Weights of a small multi-label image tagger: activation relu, 8900 steps.
Rows from block 5 of a small multi-label image tagger, named by matrix and row number. Rows with one number belong to one channel. Each number is 128 + 24 x the weight over its row's rms, rounded and kept within 0 to 255. All counts start at 0. Numbers have three digits each. After the name is the row's rms in percent of the matrix's.
After each channel's rows are labels from the 100 images, of 14848, where the channel reaches its highest value: "place" is the part of the image that holds the peak. Only what is clearly more common there than usual is listed. The data: regions of photos with short descriptions (Visual Genome). In brackets: how many of the 100, against the usual share in percent.
# convs0: expand pointwise conv (model.blocks.5.convs.0.weight, 192x64x1x1), inputs 0-63
# convs1: depthwise 5x5 conv, stride 2 (model.blocks.5.convs.1.weight, 192x1x5x5, trained with AdamW), a 5x5 kernel
# convs2: project pointwise conv (model.blocks.5.convs.2.weight, 120x192x1x1, transposed), outputs 0-119

convs0.106 065:150109111141150107132128138124117106174133141125093152110164147117114115160133142138131101166081096129134128126124188108050137143120129086120127106145170106124156115132121132141102146178137150
convs1.106 091:154144141109141116151116143148139128129133116130101092101093057089120113133
convs2.106 072:076090117091151109083140157135115140146143100128135132154093099110143169086111163133123125122167135128120133101144075131152127155144148146120168149145133136137155139171105121096124164118140112136202146116150141144104110095122130140105113106119153130138141121105163089107082134159143176107132145121142068152109118101118148130115100168140155124101096128134119113
place: bottom centre (26 vs 9.4)

convs0.1 101:144145109127111148094116186117137172141086109110169119159116097133110098152123161103069103141108150141102123119137097141133097148117152147132110140130156091131169156154172119118119134112117138
convs1.1 111:132127119133122130113105103134104096076072100120082097110118120141104121142
convs2.1 103:116127129117135114129151088123123137145144111127184145143134156098136075162130069141093113148099152121091127095118111080111115110112129098107143186112134205158126168118139143157141122064135133119134100129140116077136099123109089140152147151150117103151153132132126138127091093102096092132116104120127106127118152136125141150115160108141146126092151143135108125
place: top left (35 vs 14.1); top centre (25 vs 9.4)

convs0.189 136:157111197163109164160121136125136142133123143132093106120162135137129099189150177163112131140130152112108115109143119128153138108126153143155170116105122119081106115155133112133151132162096116
convs1.189 111:126124150126141145116162150108112154149168165135160171175152150142139150124
convs2.189 116:118151132147106132122119144085115163118110152104137063119151090163128121189111130163106106156164133106095108154109079149159123115119132136168116119130146139155104128117114122136144154111118168129130091149086108152094177110124146126137148127125152113134117172111131120145097086131123157128064129118165104089168174117101137151126128112112106151137117140136097134
place: top centre (32 vs 9.4)

convs0.145 109:129102146109137099110119116165155129113146133150154203118121100090104129124111111128185140114128117068125143100103097124145083098148102165141120135135121106086122111155126121137122145156113111
convs1.145 102:118113133122121115108100112128103126088092133094113096110087112104117087087
convs2.145 104:132132119125147180119110143132160085096141153102129115130133148130151170125119198142119137122171119134162127136142125136103110149130120142108126092122111098154153163151149103101141142119116110147163129129172144158150119136131128049136154131138149152159105156096125105113163110156143087203135114131151157130109109105092138151123171117109122114165156153142119133
place: bottom left (45 vs 14.1)

convs0.154 106:176124112120151119104127111169093156123137157120123147118132160187123106146104170127125136132117105165118109140147146131128133189144147087136125136117105084110119098094070127120110093113137115
convs1.154 095:119109113118104112116094099126144094097099107111108073098115140102099102132
convs2.154 100:154103094087145116119091110157121142106120190108118146170140124134106121149146150150105121123154093118078131115074173167126143137147110120170135133130138127131106112138135118125139217142119133148128134158084143123172172110095115126122109125117109091134189146091121134151130139114157126136115174137119129129155147157110112104093130160146131115130108115121099117
place: top right (34 vs 14.1)

convs0.50 076:170132153115125116103091151168124118135122070104157123129166105142125077137150162119124157117127147132148138109149145132094170119194107123153131104129168116113149118121167138111161119156133124
convs1.50 108:091097118130139072108131096131106081119124099110093117102143112102135133117
convs2.50 083:190062135146151096139134084121105134133121144118102131161116138111147139124131149159076181152111160160158151086136063130119130153136127109115114119097152120161146145136135162104152144177163122150164133117142151180106120144137122114113124139128129140155117133101138104084125102130126110120149131161100152129139132115150103154109106143095134156150088159153153136
place: bottom left (46 vs 14.1)

convs0.127 083:142159130127035131132078139142133149113123098088163114115155103100135115135118132102104116126089124124099136113129154143173122138108153132134101118125105113111153161105112131138077161141118142
convs1.127 097:102106108138153114126118154142121110154167146168158146156103156109141121079
convs2.127 088:123156172142112090121130143140123074165111112117138096138119092101164110109136161154119161147138139131115168091093147145108186086156153119166098114107065126099110104164105136125099153137118167129095131098156167123111116125132138108122118127121125153155108121168107115117163117143141136116134132141144070119109117144144142103135103153130122128113119172175165139
place: bottom right (57 vs 14.1)

convs0.36 086:133168101137118130170098130127138122093163172119121123155084118120132105156130135153137171167150156125138086138113103095130159133099145128175129111140080094124145104125140117122122164090153156
convs1.36 099:130149156146162109090101085076091102118117124129119103122106115101119126126
convs2.36 085:133094138111159118103108085139097129155116158125143139124122088189104114112156080153171146145147106098154158170157130139120134139131104116153116136109142135121126124137161164108118125176100100097133138149098137129122097116087065110082144166131166131152123115087140156162133154106114121135114105116158102112153136143095098121156107143158158120153132129149121165
place: top centre (31 vs 9.4)

convs0.80 093:114121148152132140096142152135109146154117126117137182144133122090146112098102085129144140129127078127119127152119161105169091106085170122121138114114141115085131055145151124142122157143139152
convs1.80 101:136125103121107105124123102113122091102093098122107068085116117105124128100
convs2.80 113:121138082132140162130124164130162120153157143122114150119137080160152127126080168088137104084125107138136113115099126156128155111146132107145184106125142130135086150154174139092084127125144095104115154127132142110138160141104141089151199140129129153098114099140119121113115132147114104176125063111109142115132121137116150117157150148123101110158089101130138133
place: bottom right (33 vs 14.1)

convs0.148 093:134107139123143143153096130095118082134094107120095103101158126110151076111153117174129096118098125156119141143139106092120154121072110134128141128136119096118131122134153126140071101081153153
convs1.148 083:117112103085102118111113105107119105097123101085115113092107107098107093120
convs2.148 140:135099131139169138133100106157110099093136129102113130128110088150141162110118162123143142143120115131123124120138116154091127097178123122165167147095090122101117186160078145152145159141150081117169127122091153148110095134096096147123162135125121158094102133159113152121151114118121127127098120089144114136075096108099159115126146099104109133101155101122132083
place: top left (49 vs 14.1)

convs0.136 077:166134090151115154133113111104103124145130087104131150141103099112110125116119202124107148145160096124144123094167169150144122144155102111090128117153126103131097132121118177132128133116164165
convs1.136 109:106082132102128133088092085134113102116092122126108082113121106128124107117
convs2.136 084:092132114129125122164126097140118162114133180154156132131129127169110158138146102131043138149156149129132130112114116140064117118089137104118105113096138154165141149191148167146137110141126149134168157150117144116121118129143152123096144124195158141138108141095092179125124136135152169143116130116139127116154130136111134150162154163104146103120131132112123149
place: bottom left (36 vs 14.1)

convs0.150 115:126164086135145135108090168185120123140131130138118171069119102163098159120114100132153119147132086142108103143161130132171131128109105135132154131163108137114114158144099145122110100131130168
convs1.150 108:137116156123135134155167168153160150146136154131163123164118117148151165163
convs2.150 100:108151146164135105141136142147130123114075142097150126125118133131172145133140105129139116128106128117115126102144070117180161147147132171126125113101146096139106157156128128130134090131183080083099109131124120151097136086145124118111165160124174110146122155124139110149079120137179168092151133131127127148137159174120086135114150140099133164152144127137144087
place: bottom left (32 vs 14.1)

convs0.142 083:142122161126136100104138127127108138147134083123164148123111166139147125096111137094141121143114096134109166079153146144112137136085129115144170139143081080085162116162133134142182119134145146
convs1.142 106:156117115155131125144127134123123118103087125123107076098094108092094106093
convs2.142 093:146137148100119109158130130142145135156090142207115128153130103138139139139086101141111118130111143172146127137117133144100128153128143129136115103154093118140119122123137128102141169121164143150145117191094137160102145131132152073144114106141110108045154128112127107125133175124097093110121172156102089137124138133140140104115124145125095105154097109180135119
place: top centre (26 vs 9.4)

convs0.141 080:181107145147127127089143146109151126126149113166096148128127151063168111101109091138190162149130118122129109131123114162146130137137126117137130120131101107126157134120176115109124133092097172
convs1.141 089:149136134142139087078089119141119146138139134134166162162142082129105110130
convs2.141 065:155146111166147150160104127107110167097145112135120133137131116134109146087145159094164121154119119128121158129148131120156123109150174128106164136202100134106179121118110074119105162116113107106130119172116098081128124135093116143148085154121145144128155166107084131146110126110113185108110131130075110116128147136134144133161140131110108141114106106161094119
place: top right (37 vs 14.1)

convs0.82 101:145119106127129135116166153137120092120136167131159131138125122121104119177118140128172149128134106146125096089155107157178109094129137155100115121153102113118140147109104146157132170181077095
convs1.82 100:122106093101131105127121103109099089106108126117100100078089142114117107105
convs2.82 133:131127134102161166099121136132136103117139124105123145135135161146161160131132180099120091148177140174116153131116171102114150182173132103106133109084107121098101113145116109136126073124126145110164114134146110139088109126129130100131153146096163122169104114099142141098121114145154074144110141090171145139112122124112130106163132142100120146141105078111104101
place: top right (39 vs 14.1); top centre (34 vs 9.4)

convs0.125 071:142161127095170117127167096140133119147134096132115146135077150136163165092147146126121158126095120139115125128102102120189103124102111106137098085116132127134118143144159143095142130142137064
convs1.125 109:160126138161140154120153152108092126098081103092142113090135112135112151146
convs2.125 075:112127113127134125166184163128146140125103172134099169102108140105135128110106095162087126116119075162124140168135121142136106074173147135127123149150135167132097148140116150143141140153180093127121128158116141120129116111140106130116104141107122150133152131151179145093139128098061129177129163146148136105103150141144128092129108132111130158129144117189144129
place: top centre (28 vs 9.4)

convs0.37 075:162180141096170096102100146121166135119120105120122131146110116127101082156120131154174138143125158132098103128123170164113132137127124147180134118147097155162150112108138096141142115148105163
convs1.37 095:133123093156164109125094131126101100103145163097088113126163117109094140127
convs2.37 080:132111159114126108134125136097140145113127155130112101117167161148131142155110144140104165097078155160123130103152144118154140131123181136105151126115106145130171161107096141170122094097105103091144139089141117121102092113128127159127130085123156108185123151128092167148113113132159107132127110139090109135126147137106107134202101159145174134142115129112137079
place: middle left (25 vs 9.4)

convs0.76 135:119147092133102109142155144134157135093135138129129103146096106113179122128155171131101134168118159101129139074103156127158122141093099070130149112122126106107121132194153121123144114133129114
convs1.76 100:137110145146117135127176155118151145148165161114166149165159126127142167142
convs2.76 111:147104134122131132120104114138104096135136132106168132161140112157121138117077149101114108134118139111154134124156112130118136129158072150174199132111144172120157122144123112129121115151124133130114135085145121154182149084157116121113148147133137102104105131136108110134108117125150129108124113059088137109212146151109128079145106174149111123138106153135114118
place: top centre (25 vs 9.4)

convs0.83 125:169189075151145129154114125146130107120119091116110090091162102154139147139163136165141117122092131161133118116179153136107161136101105089121103149114139134149131106166133123120105114115139136
convs1.83 100:128093138112120112135135145104128156159166123164163176170134134147162136124
convs2.83 120:150134095125088115098119098136148148109091137186148081145117141137119126066159135121115128095088126126104147127126121148130102109108190155103135108141131110136121135108115095169132104179140159158153138132106123148148116165113133124118132150134155160109091089132136139134138122116108105126156095136183106107164120132110102120130183138149140127142095135080104170
place: bottom left (38 vs 14.1)

convs0.39 097:082085124123117121129143109128111194115191173146149148117136106116096108133166148130125103128092150141128147121130146172169137127148147101125156105133131124136147108118116176137113091131115159
convs1.39 095:141164108108101158157151117082149147143123110150140124092081132151137120100
convs2.39 092:128148136130153120195100167106103162115139160105134087118125090090122123139127144145116120167121175181106156125073144163101174094108090085119123152100104133148155084116137119089118132138122140141119144146146143129116138148108113148103148116138124099128119151129144103126098118115160142122119161143103123104100134186143121141174143109136133137098134125119084082
place: middle right (29 vs 9.4)

convs0.102 077:127138165145153105109112126081139121138124097127090117114153108134155096150137139119084097140155150120113158128166103153173092120136114113085124120087128103108116086130106156137157137161108175
convs1.102 091:129124121090130133127124091110136148096133068136133137089082111111092109128
convs2.102 084:141122128131108109148133085136147128184129119134166146140130104112126130100123149115114123133158146125113105130100092144141125133091176129107146143166122144097163131143087129110111142118144150125121144142072140098122102145115161118131190082149097075116155123115114140151132121151137103142137173121081154100090112167128093155106138151143117131159121108056105155
place: bottom right (36 vs 14.1)

convs0.21 105:133123141160099115133133129094155160162120124097173132117120082172136113132134120139112116122096125102103155062209173122143112109119111126106131124109101109110146139117122149125150145138141154
convs1.21 093:122109097083119124138125139094096123121161118134130154157168156163160151153
convs2.21 102:105129131136161121088127099118152102150134158109143133122136110153116135147114120130112153127149142119096120123166100152138094127139141172131135184105146117151108140112158111119126124132137107085133111119159136123145148129168083120133151160099161161161133117119147137140166101114110154177150126187134130064079154111183114124138086124176126150135121090174141121
place: centre (27 vs 6.2)

convs0.81 110:106142107150142147156161139120137123138129075087147128128134117153099146118116140117112148153122162144089155084133089112105103111120103116131157082146176176116165149136158100142124112123108167
convs1.81 098:120120121135135113117136119112109109095096107105090088097078120128098082123
convs2.81 122:116169125063101126140085136121124124089088116119143119138083121139093110132105119135106099166134104121135145107154110087117141123117149145142105128175155176119150142139154155123156119107163179111134121118122157139161116145144130114149133164162147098126125166161173082111114145127102114162097112125147143095143177119109122145127153089129136160087156136127166137
place: bottom left (49 vs 14.1)

convs0.117 094:147160128107130141130139169155084146129084122129120143112145120131082136171128122132129146153153146131133137140128112169110184157118135134125129098135102105107105118176164089181111109126081109
convs1.117 098:102130101083110099114130090090130106134095105086137122100106129130098119146
convs2.117 087:100106105109137128101126093132141163128129131119114118146127162153144107128120059114128113135156096117141152127110134144126136152166131191129142149089131132085112150165144135097137142093160103142139105150160152128141181109130121175112111127144147058153095128098162118146115134104133063118107125124116132120118109122144154135144163147127086103108149133145120187
place: top left (48 vs 14.1)

convs0.110 100:163127147102120131144078110096086117150091110120150134088142167089118125105125134134103180145087115146155129135139131141145113137128127133136145121053109087151128138117116130113108144109171103
convs1.110 085:137142099083124129122107108108121134102083107140118101082113151124104082137
convs2.110 111:100100155082163147073099099139130136110094163147122109157144122108124114136148122147080134107108176077107128114147179140114129132130138130137133124059094122132154110114093121127141120125131105127163102146115108135145134123163160145103109094149088104123143126158128092138137097124153159078133080129090162116121133161144105156129113148115127082121132134107103147
place: middle right (25 vs 9.4)

convs0.97 104:092145083118141165120156136125135139128099133150126118118177092094129105165137115113148133111092165152090118095164080100106156130116104182129158151124111119145145131127135168136102112105123129
convs1.97 106:123139154099115134131099108119111123109090108101090108066111129114128092105
convs2.97 094:140140097154143156136131112162147124144108153111134174103102104139151120134164127125135119153127145096121137106126099140141120124169097159134105217144092139160169158152108148142129153180163148122170104116109149128107094083125131131150155166104115139134127134176144113117140128106124095137122142109106099115134132141114153107094147089099135165108161104126083102
place: bottom right (34 vs 14.1)

convs0.19 095:082124101107150091135110092128123142142136109184131128128133153144129149094107119140138147145124146160084108106132129143149106083109126080152134104112120081100138117093120130122108138121140055
convs1.19 100:148156151101109147160130075127153149095117106148128125105101160126102111097
convs2.19 095:144097109127147128131148100158139112121160149126112119112164117098133152146072091133126170080104131106154127144124141147120130124098128100111095129136092118156115126063133125155140117150112144124131070111106118160155136116075167127128162123122094112119123142159148119125119123144122109131130093117101086098097160196089143134099090116087128142116121093091141128
place: middle left (26 vs 9.4)

convs0.121 103:146126137111153136147139097156150124149101121097145109133095125139091106103119155133128115144138096145090139108146128147120178116144107149144171082088104119184126095150110170136163123164164129
convs1.121 092:168168160159129155154167159154143154142144126098112137137119102149105120117
convs2.121 106:121167087115093108121129149081132155162139088146125132141120156116124161092118095121143092133127158091128150131132136171149116103183147152108134132148099147153108109164158102139127160128112117100101121120099139095145078070116081148147090134106145115095123135161103141140145107171136119114092126133134143125114106121118146159131133145121074141183112117099109140
place: top centre (27 vs 9.4)