{
  "crop_scale_min": 0.5,
  "widths": [40, 64, 120, 208],
  "num_labels": 300,
  "momentum": 0.95,
  "lr_schedule": "cosine",
  "weight_decay": 0.01
}
Rows from block 2 of a small multi-label image tagger, named by matrix and row number. Rows with one number belong to one channel. Each number is 500 + 25 x the weight over its row's rms, rounded and kept within 0 to 999. All counts start at 0. Numbers have three digits each.
After each channel's rows are labels from the 100 images, of 14848, where the channel reaches its highest value: "patch colour" is the nearest of a few named colours to the mean colour under the peak. Only what is clearly more common there than usual is listed. The data: regions of photos with short descriptions (Visual Genome). In brackets: how many of the 100.
# convs0: expand pointwise conv (model.blocks.2.convs.0.weight, 120x40x1x1), inputs 0-39
# convs1: depthwise 5x5 conv, stride 2 (model.blocks.2.convs.1.weight, 120x1x5x5, trained with AdamW), a 5x5 kernel
# convs2: project pointwise conv (model.blocks.2.convs.2.weight, 64x120x1x1, transposed), outputs 0-63

convs0.45:533524519519530462473470501497480476528491488513510490474480493435473458469494494523526545500520533533516518501470503488
convs1.45:502503492502498492512468512490475478472431487503452462449495484478501491496
convs2.45:495524504488521503530480477487508464509515501531493513493482524509473529481504451469520462438537491545517471516505491509470537529548516570496471505503496510533494510490466519465480506498527494
patch colour: white (32)

convs0.98:479518515509499479484496472490500569537483495486537494499523494438517511486511536500463523520543475530490506526475494472
convs1.98:495523508487483500482498492497506468447449490507485441452482497494474481496
convs2.98:530515479458529537496491468514521519469474468515474503448513476545502509524537468481519484477455487516524466519511477501488522468494474487476459523522477477521514532493487537466464467503504506
patch colour: white (30)

convs0.14:517506488530535455478551485514515489504494516434533523490498485521482501532488498513478509476549535468512523481479518515
convs1.14:497511524471469521487512491492537558504453511532554482509483500505482507513
convs2.14:535506508496505500494483517538490507477483534464506534519504551520512498504503472526517487448553500451539429492512517470500512491494495485498500539495495513493525495490480453519512532516445504
patch colour: blue (49)

convs0.22:446516514482494480497465457509514475506516505522543568516493493512489490504477494541466496486468511511497531447509492488
convs1.22:499515492509470519505482467487499499534499526470466508560531479511535543514
convs2.22:490526459473459464476515551507522516465521497479464503508445488516471546474472509484473501489499492507508485493502524504475490511512475494479493512517536495580472485489507495476510449516471483
patch colour: yellow (44)

convs0.49:475511519477481506529534525468502522501498508516475502472519480523477534477480467533468547501459493540487486471494449527
convs1.49:491501493478466489470476503492486437513547532482483509504531476456505509516
convs2.49:503543534526455520524514536479549460435542494501513511501469494476468531509475504523493534489502524510480464480512519447479505459505492504544510489505479500512545473506495489512488495512482489
patch colour: cyan (29)

convs0.9:540471509489500449513474454543512482489490508526530525476474535526504451541486523496503495521497480481526521511510508537
convs1.9:476503478502514507490528521506492482545567495510527533538530511500502516537
convs2.9:542494510508515458444506521518484525539523504513463527527516474483482494466529510525488439501510499501522457473506546480505533513504530529509495527527489501497518514473476531513543462513488473
patch colour: red (62)

convs0.56:464488504496503483462464472498512461476515508506515553482494467495479494535489499512467516497485513515486498424509456476
convs1.56:468471510452506495488454480495492500497531490505524558527521498504532524476
convs2.56:461528496460494467495505502444518510482457481450498496467470516449486535478494529474520480505523508477519451481475476513547472488489475524504518498489495467531459499475532479496492482513504485
patch colour: green (35)

convs0.44:529507467505485484528490509504458452544473501474488541497502525484496454530469527464492514458496496473487533494465509510
convs1.44:501498482475485475466529506477465495526545529479484524549496470467481514514
convs2.44:492544537514518483498466497527520505534453502494504524487532514476523477561527538502487501510486465459456521500510473508508469512483529527464501527507523487472512465454537474498523492529512485
patch colour: orange (33)

convs0.83:581480500506482488490491517505449528515510526486515440467530481529499494511517501487528485505524495507523480509492545508
convs1.83:483491504462487504469505477495478514513522520499515520571537509500540541496
convs2.83:474468464445553463493528523443469500472521504482495523497489476480482491468504482514492517462528498516526532515451546499479501497495447492486492447518532492515492504492473513492486504483506493
patch colour: red (51); purple (26)

convs0.24:522479483513464493490535444494535533514552480486506483497497479487517485492483530498514497535528508507470553528517491454
convs1.24:484443532513500469457533526500485536534500492522538502505473511519482505502
convs2.24:528459475448484511527521526498534472484462517464517497512498483514442505522517484507508516492488515536493507552551457493541496485494533548482485483528492514479504532495476521511502528491466488
patch colour: white (27)

convs0.72:479497508505477492497478475540551468468519515501551546504529509516502467482510509460515496518505485502503474506512509571
convs1.72:471480500477503500488472456468466478519520505510531516540535509522540535508
convs2.72:529514510532523463502508490541492476544514506454474507524506521485471498528529544497450485490479472482500526485462477531497524559501527537491513490505463539530498496506487469525489464501481475
patch colour: orange (30); red (27)

convs0.101:501514462476508454545487468471512471483512528486485499503466509476428480466524526500539517513518490515505489501505536491
convs1.101:474500518520513490473498553542502457519554534484498494520532487502488488516
convs2.101:505485489507533471496493475514530494477452531513498497473479462494524514484524485496518473514491514391480522522480528454505476471473492491513490497497523473443483470513501514504484501507498521
patch colour: pink (42)

convs0.94:512552497478505452524490490526503468512514526511456502478477520520431531464525497525489514512491488531512490516498500539
convs1.94:513499474493497515502446484528498443489545497472477525535528489500524511482
convs2.94:480488560502477490528516483516485462489526500514489479524486476482486475492498476472523516506524533440548494491498548511491469494520506474514530511521500508497506473509539445480495528556508459
patch colour: pink (44)

convs0.39:445478498526528499486515520494484479468504524427487495498500510522517496529509528500524513510474467476525493528458458476
convs1.39:504489487465455490478499537491518515516504467488501522492486508533559546522
convs2.39:505525467480442527488457544541483479472552540459489499496519508468496543487545452510491510510490500512498531498508455475528493507490514520504484468487487474480471460486505499493508512498530520
patch colour: cyan (49); white (27)

convs0.108:530510458429539491479516489502462503492522499479489502507497513460502500478530522502527531556499510500497542482504476530
convs1.108:524534444510488462551504487483475484531511502517458504501517493485529474498
convs2.108:511474545502454476529513493470508501480457529492543475487551491460536501494485499532495447483513527532521538466543499468459491537495504489491469526480526508524481494492526494487514487480503493
patch colour: black (44)

convs0.81:493493520556503507519447505500504481502531495526485528510512492451499450505526461473505502506491549476527542502536497492
convs1.81:504531518527528507498539525507533509515469516484469464471451482496488496458
convs2.81:450487502473462523478544490516487537525477511502510526507477542503488503514502469511519502540499500496535446541501495529500481541525526500509454452503444531491477496513507528483503494460498519
patch colour: white (75)

convs0.87:457526513495497487512512468551536491492507500488534533496508497506484511505464581513507498443474514493479483496506488523
convs1.87:487493496483466501494536502494460480506545516491490537553514515517488533544
convs2.87:460496486505516479482513528528509474479523519490493469516485523479458513502515468487456439485429446518512500512486488503507484499516476508510474517494519546523544488464487481488472523463476506
patch colour: yellow (53)

convs0.3:510506489485518498467458476503495483458487519515481481478516582478494520492483468491499468474521497519494535529465508462
convs1.3:503478527511514471511526536506469504539556539500485476496535496499486467474
convs2.3:527472529498465484495467488476495513524529484449502497501464503506503514501529468504478471512517450516515573474529509448557516513498514498532517533517484475515517502518458469499475499514483507
patch colour: brown (73)

convs0.30:516477513508466457493482488492497528503478468524505500501489501493467482477511452503515547532505515520506588475489512515
convs1.30:522494514490517484498507466484490477463457451470465474453488487509490488468
convs2.30:519516494567515494503489477461508543488527555508485512496492487448474468492514487532502489487501450518542463520494484488508482491496539508474516546488474476522498499499439536491485509503502477
patch colour: white (47)

convs0.46:518481533489526512497533539487450534488544538490476463472533484528460530483497477490480501498510494525512504468524506468
convs1.46:507479477480496506465492510477473482516529534479495559552511486519534519513
convs2.46:463473469502495485507498540468509484461517531525493503477483533510486495533506506500543476452475499486551509505506502525534514484534506469502492516444466473492531473506480469526520488462449517
patch colour: blue (59); purple (26)

convs0.53:494467499479493507519452496534525509463510473509519453460487469487485505444523502497481477493479512519519452495517468463
convs1.53:478503514499504493463515535496479474493558536473494514514551493468497533517
convs2.53:463485541518547507456490504491471490522528554535485498505516491533503496470482474528488473484485496504457452522499485456469501461516480458503474475499491500473491464458521494488458486481503501
patch colour: blue (56); cyan (25)

convs0.99:517568498470516477494457499517497470482500468516452494506488484539490523519512533512462507479478513502509506561480510492
convs1.99:508486507499501496517516473490511505421554517476499552497481510499491486512
convs2.99:505500484504472523525557482483504545479505508521528469558538493521516509529526506485512504474542529496538479470456472494476515498559521525499488497483534475493518473488531507505528504524494465
patch colour: grey (73)

convs0.97:470522501526473490499521498504483524510544531480515517500481543542477529487518479482500501443485498499516456535481454470
convs1.97:508493489468485507519515503473483477519552500476470529549538468500518525527
convs2.97:465449506484480483509495502494514461435529523506449518501476486476515539524554475522496486532489509532514498512504480481499493519466485543501509512535478533482478521541501535490492487455505517
patch colour: pink (28)

convs0.79:464495493459563480489511507470528558441496496484499476496482500514489488489531459492466483490500516488514481493531488477
convs1.79:475477498467478523511511530469477514552542528502496541542502500475487488504
convs2.79:524502495500538454512478497518451459505521504489498531524504577510517471495491500501503470475489509513483465500493495479480519518541500504540481541440472506499486483457485539535497466506499499
patch colour: blue (66)

convs0.31:489448517477482457516515496475525496521490514478548511465475506517513505512489486515508487472505458529455518522552520466
convs1.31:501511519527510505536520493471518517493542523494503555543537468488535496497
convs2.31:506484434485516514504490504483538542478490454537469485508527480552519493535513488488469494460535522491511461516459486498497531489516520530465532469485512523485531497475491541476519503511493515
patch colour: grey (60)

convs0.52:503438480501523557438472519492496499497468495502520500527505503515563497504462490504466487488495505491471520526523498504
convs1.52:485516517495509505509526534482492539566529515525545543497510501516509507479
convs2.52:514484503489479496501511499535534461486476501538462547505463441445517511499528501507489495505490500434502475502495530512509486482496496440505479505508544461492491469522507513529461477523505485
patch colour: pink (35)

convs0.42:447501485479506499454477456486516492479508468517500542500472491502478541536486523533486515512480510499485468446505473475
convs1.42:499493517499503483477501507485517538507526477504516570547486487504550532506
convs2.42:486498499483541494509545514454505497454491522466481530489517488479482509490481516517496487489543507499487504550488538489479513526507477490525494484510513454534464488430434479486472492519518490
patch colour: green (45); cyan (34)

convs0.104:471483533483494487486499506480523459498493479507491502512502526483470485479484490548472485502484532495450516446482483431
convs1.104:483477508492511500501522496459486500513545532513499528564532464514524528513
convs2.104:538518465469508467497501456483488556484480479521512503516519529495497537491475498478553530480526534512476530458459533438502512485463516472519508480535489497514469514476492487497490486500501482
patch colour: green (70)

convs0.55:535458494479489476542496553508488536537518501510498443489519489512504483482508471473486498503540509503512500553507539515
convs1.55:498478504499487471462472503480465525539493491495495547559497474501529519518
convs2.55:484481469488548512500534480504471491501498471481548504468506528488545471496544441513452531506523480511491517537491520530495513500510482477509517467488503514527480489500505493576515535488482500
patch colour: red (60)

convs0.74:535522480524487483494496486474467468489512472500502515515499516451467482479441491482535475492498479523450493500487511556
convs1.74:508488485481497468505527523502522545553553472514493533527520493496500468504
convs2.74:518512507479500488530534492536485528483538482472456485469538489489447493526491520509480505516482492487458541559471486535504503522512495486515488549525487483470548522514488519472481484494519535
patch colour: orange (46)

convs0.67:533492484515525487490510508510486531491532494474496524479563495502449469535491489481484485495526470511535486558537498521
convs1.67:498512502489480500485489506504504448527557536484510520525529479526474468462
convs2.67:501538486503521524498481464509500496482481478482530480473506528473523471492508471534524471466522498510518493479512526510414495458513511506527535500540480511528447503505465514530483523517507458
patch colour: red (40)

convs0.71:513523509489507514470509471537491500503573512501522509443507497504505523505497563523524453524488469500523490514486501527
convs1.71:484502478459478487506494486494497521496529494515537537539548529533494533532
convs2.71:500518487523501474514534483500524503487538559541501506520441489493497508489527473504533447525454477479551519510490479461471493487481522496514499506502489520526494569494514509485510509519536516
patch colour: red (41); pink (36)

convs0.13:514482510483530545436484501553503501445513505524522457539528504476508513481466517513495488488515496494486469505492477518
convs1.13:526524477496482503546533496497536510530466455537501493511471523532503528501
convs2.13:498483517521519448529491500534514503482490539500479476495485525488451513500501445481491532517492506496526478516473536478486494429504485524520515504485539559510535506468533479530518483527484506
patch colour: pink (39); white (34)

convs0.15:493524473494513524500483503513524491509533526426514507510486463520511446523507488542483472534515501480473517476525525529
convs1.15:505439464496505473484502530505476506540536498495510553526504522529508494493
convs2.15:512466469487507494488503517517512503481489525537491502517485495510516530496522517488528513499506452513503495498504465515487511484520510541512453465537485484476489526563508472542464514540424463
patch colour: pink (28)

convs0.10:533478539516514483494490507516480481482512510497456480482449536512488493513516515485503542523501499488470495460484478423
convs1.10:511527498508531517527533526516486494485505514455464458464494500500500453463
convs2.10:479490509519522494560489436518454473497493497517489494475518508460498536534510553491479512507486499502497519517463490514510495511511510535519482474483522551509448511530458494527477473508510536
patch colour: pink (35)

convs0.113:501500461470485460475472477511498464468475506470513465559495501493508499483445521496527519503517479465488498542480519481
convs1.113:462498482485494506475471482497498491547540513465523551555516501509498492498
convs2.113:525567489481498498501434503512486524517510516507510525494531497440465518503466492496497550506499453489527517482495476533527545506494508518484457469478494499454518498458512487497528503480501508
patch colour: orange (30)

convs0.88:545489501471509491453497504507508502515539541474518457506559460520493485491533465493511489522493476519507484547485522491
convs1.88:514503471459492528503529480480504518500541493468456492549494468495531526515
convs2.88:474508468520526483490510482502449530435538503483503511489458467505523505525491476470514528529525474513505497490504494501459517504439504508502558476505510522495434468504493510488484508484490472
patch colour: red (41)

convs0.107:555526485496487463504522491516510474518520538492537497562511486489494509566488512472470492480468492521480517511481485510
convs1.107:497499483507519500465479484475526509453458480535526507435488496521516502488
convs2.107:496493503502466488514495487507496440521480459473498488468528496497522489466496513523521488457505505466523503477529503477504457475491471460556516543528526487509508509540523528531470447499521526
patch colour: black (35)

convs0.32:539502488527498476490507516535496507486513477483481473464530526463514475514501496436513501455515487481537521533499549521
convs1.32:516492466475476490501486458473492532512505502472502536551528455516526517515
convs2.32:549537517478508522521527460506476501470543494462486522436496520473509476523515484538513540501486470488483548511516522475475496482506520495472507514493512529482489449475457518525516501501517473
patch colour: red (88)

convs0.5:499439512500450535516508474512469544525482506512481486492487490454523521505519481479483540483480484498512517451518488470
convs1.5:499474489506490483482521537491514521539523511515539542480468468502469453482
convs2.5:487511534488507498509518469495549471530532487516543523483475489496485504545463486483527476499456514534516540513519493519479482498510543557525468525476465524518516502486501500521500518534472452
patch colour: pink (34)

convs0.16:510509484515502508499499516482500566532529528506526512486454500558504546475475505514472516499500488494504482450463486528
convs1.16:506490513472515486472473461464485534503502462496528540541508501478520540518
convs2.16:502494511519466449494474471454504465471533509486444476495457518500526488522536529521473530560504525520506499502483510477503503465487524480516529507458467482515524471481511468462501507493489495
patch colour: blue (27); cyan (25)

convs0.91:507519540495535498515518476478499522500511488449488537468478472533522508484500448488497482486533528534445504509531494523
convs1.91:502510531518526482538528546509510542529492491551530514496522508526502508531
convs2.91:526492478521502475475472484521456523495505500512468517477555527518536547538485479460482477449512482487512485494506482491458509518493470494472468463506496507530550477476469500522530474475484506
patch colour: blue (44)

convs0.78:538488465484518510470503491520498513521519499495480491472576497486496514502481504446525463490513465502555502511515536510
convs1.78:520469510491502492469480459466470469465516540504497527528514484507543531498
convs2.78:516529482501507550525512449522486501476526522520527522474478494485544504509461492503480509470508498484538482524478489534465461467509511545534523479517479502476439517508486513550497530490510506
patch colour: red (65)

convs0.58:518485494512505491489520509481476490515497461467491543505470535526475500560515516516490522478542510512539466476533481454
convs1.58:476496469465514526480509515471520534503476517525541519500446502535524508474
convs2.58:505558533490512504475507479509508534458501487546529497513521520535511538516536468474548501478511520525491484486519522473461501539474502500533497513526486472504491449512488506499460460469467486
patch colour: cyan (40)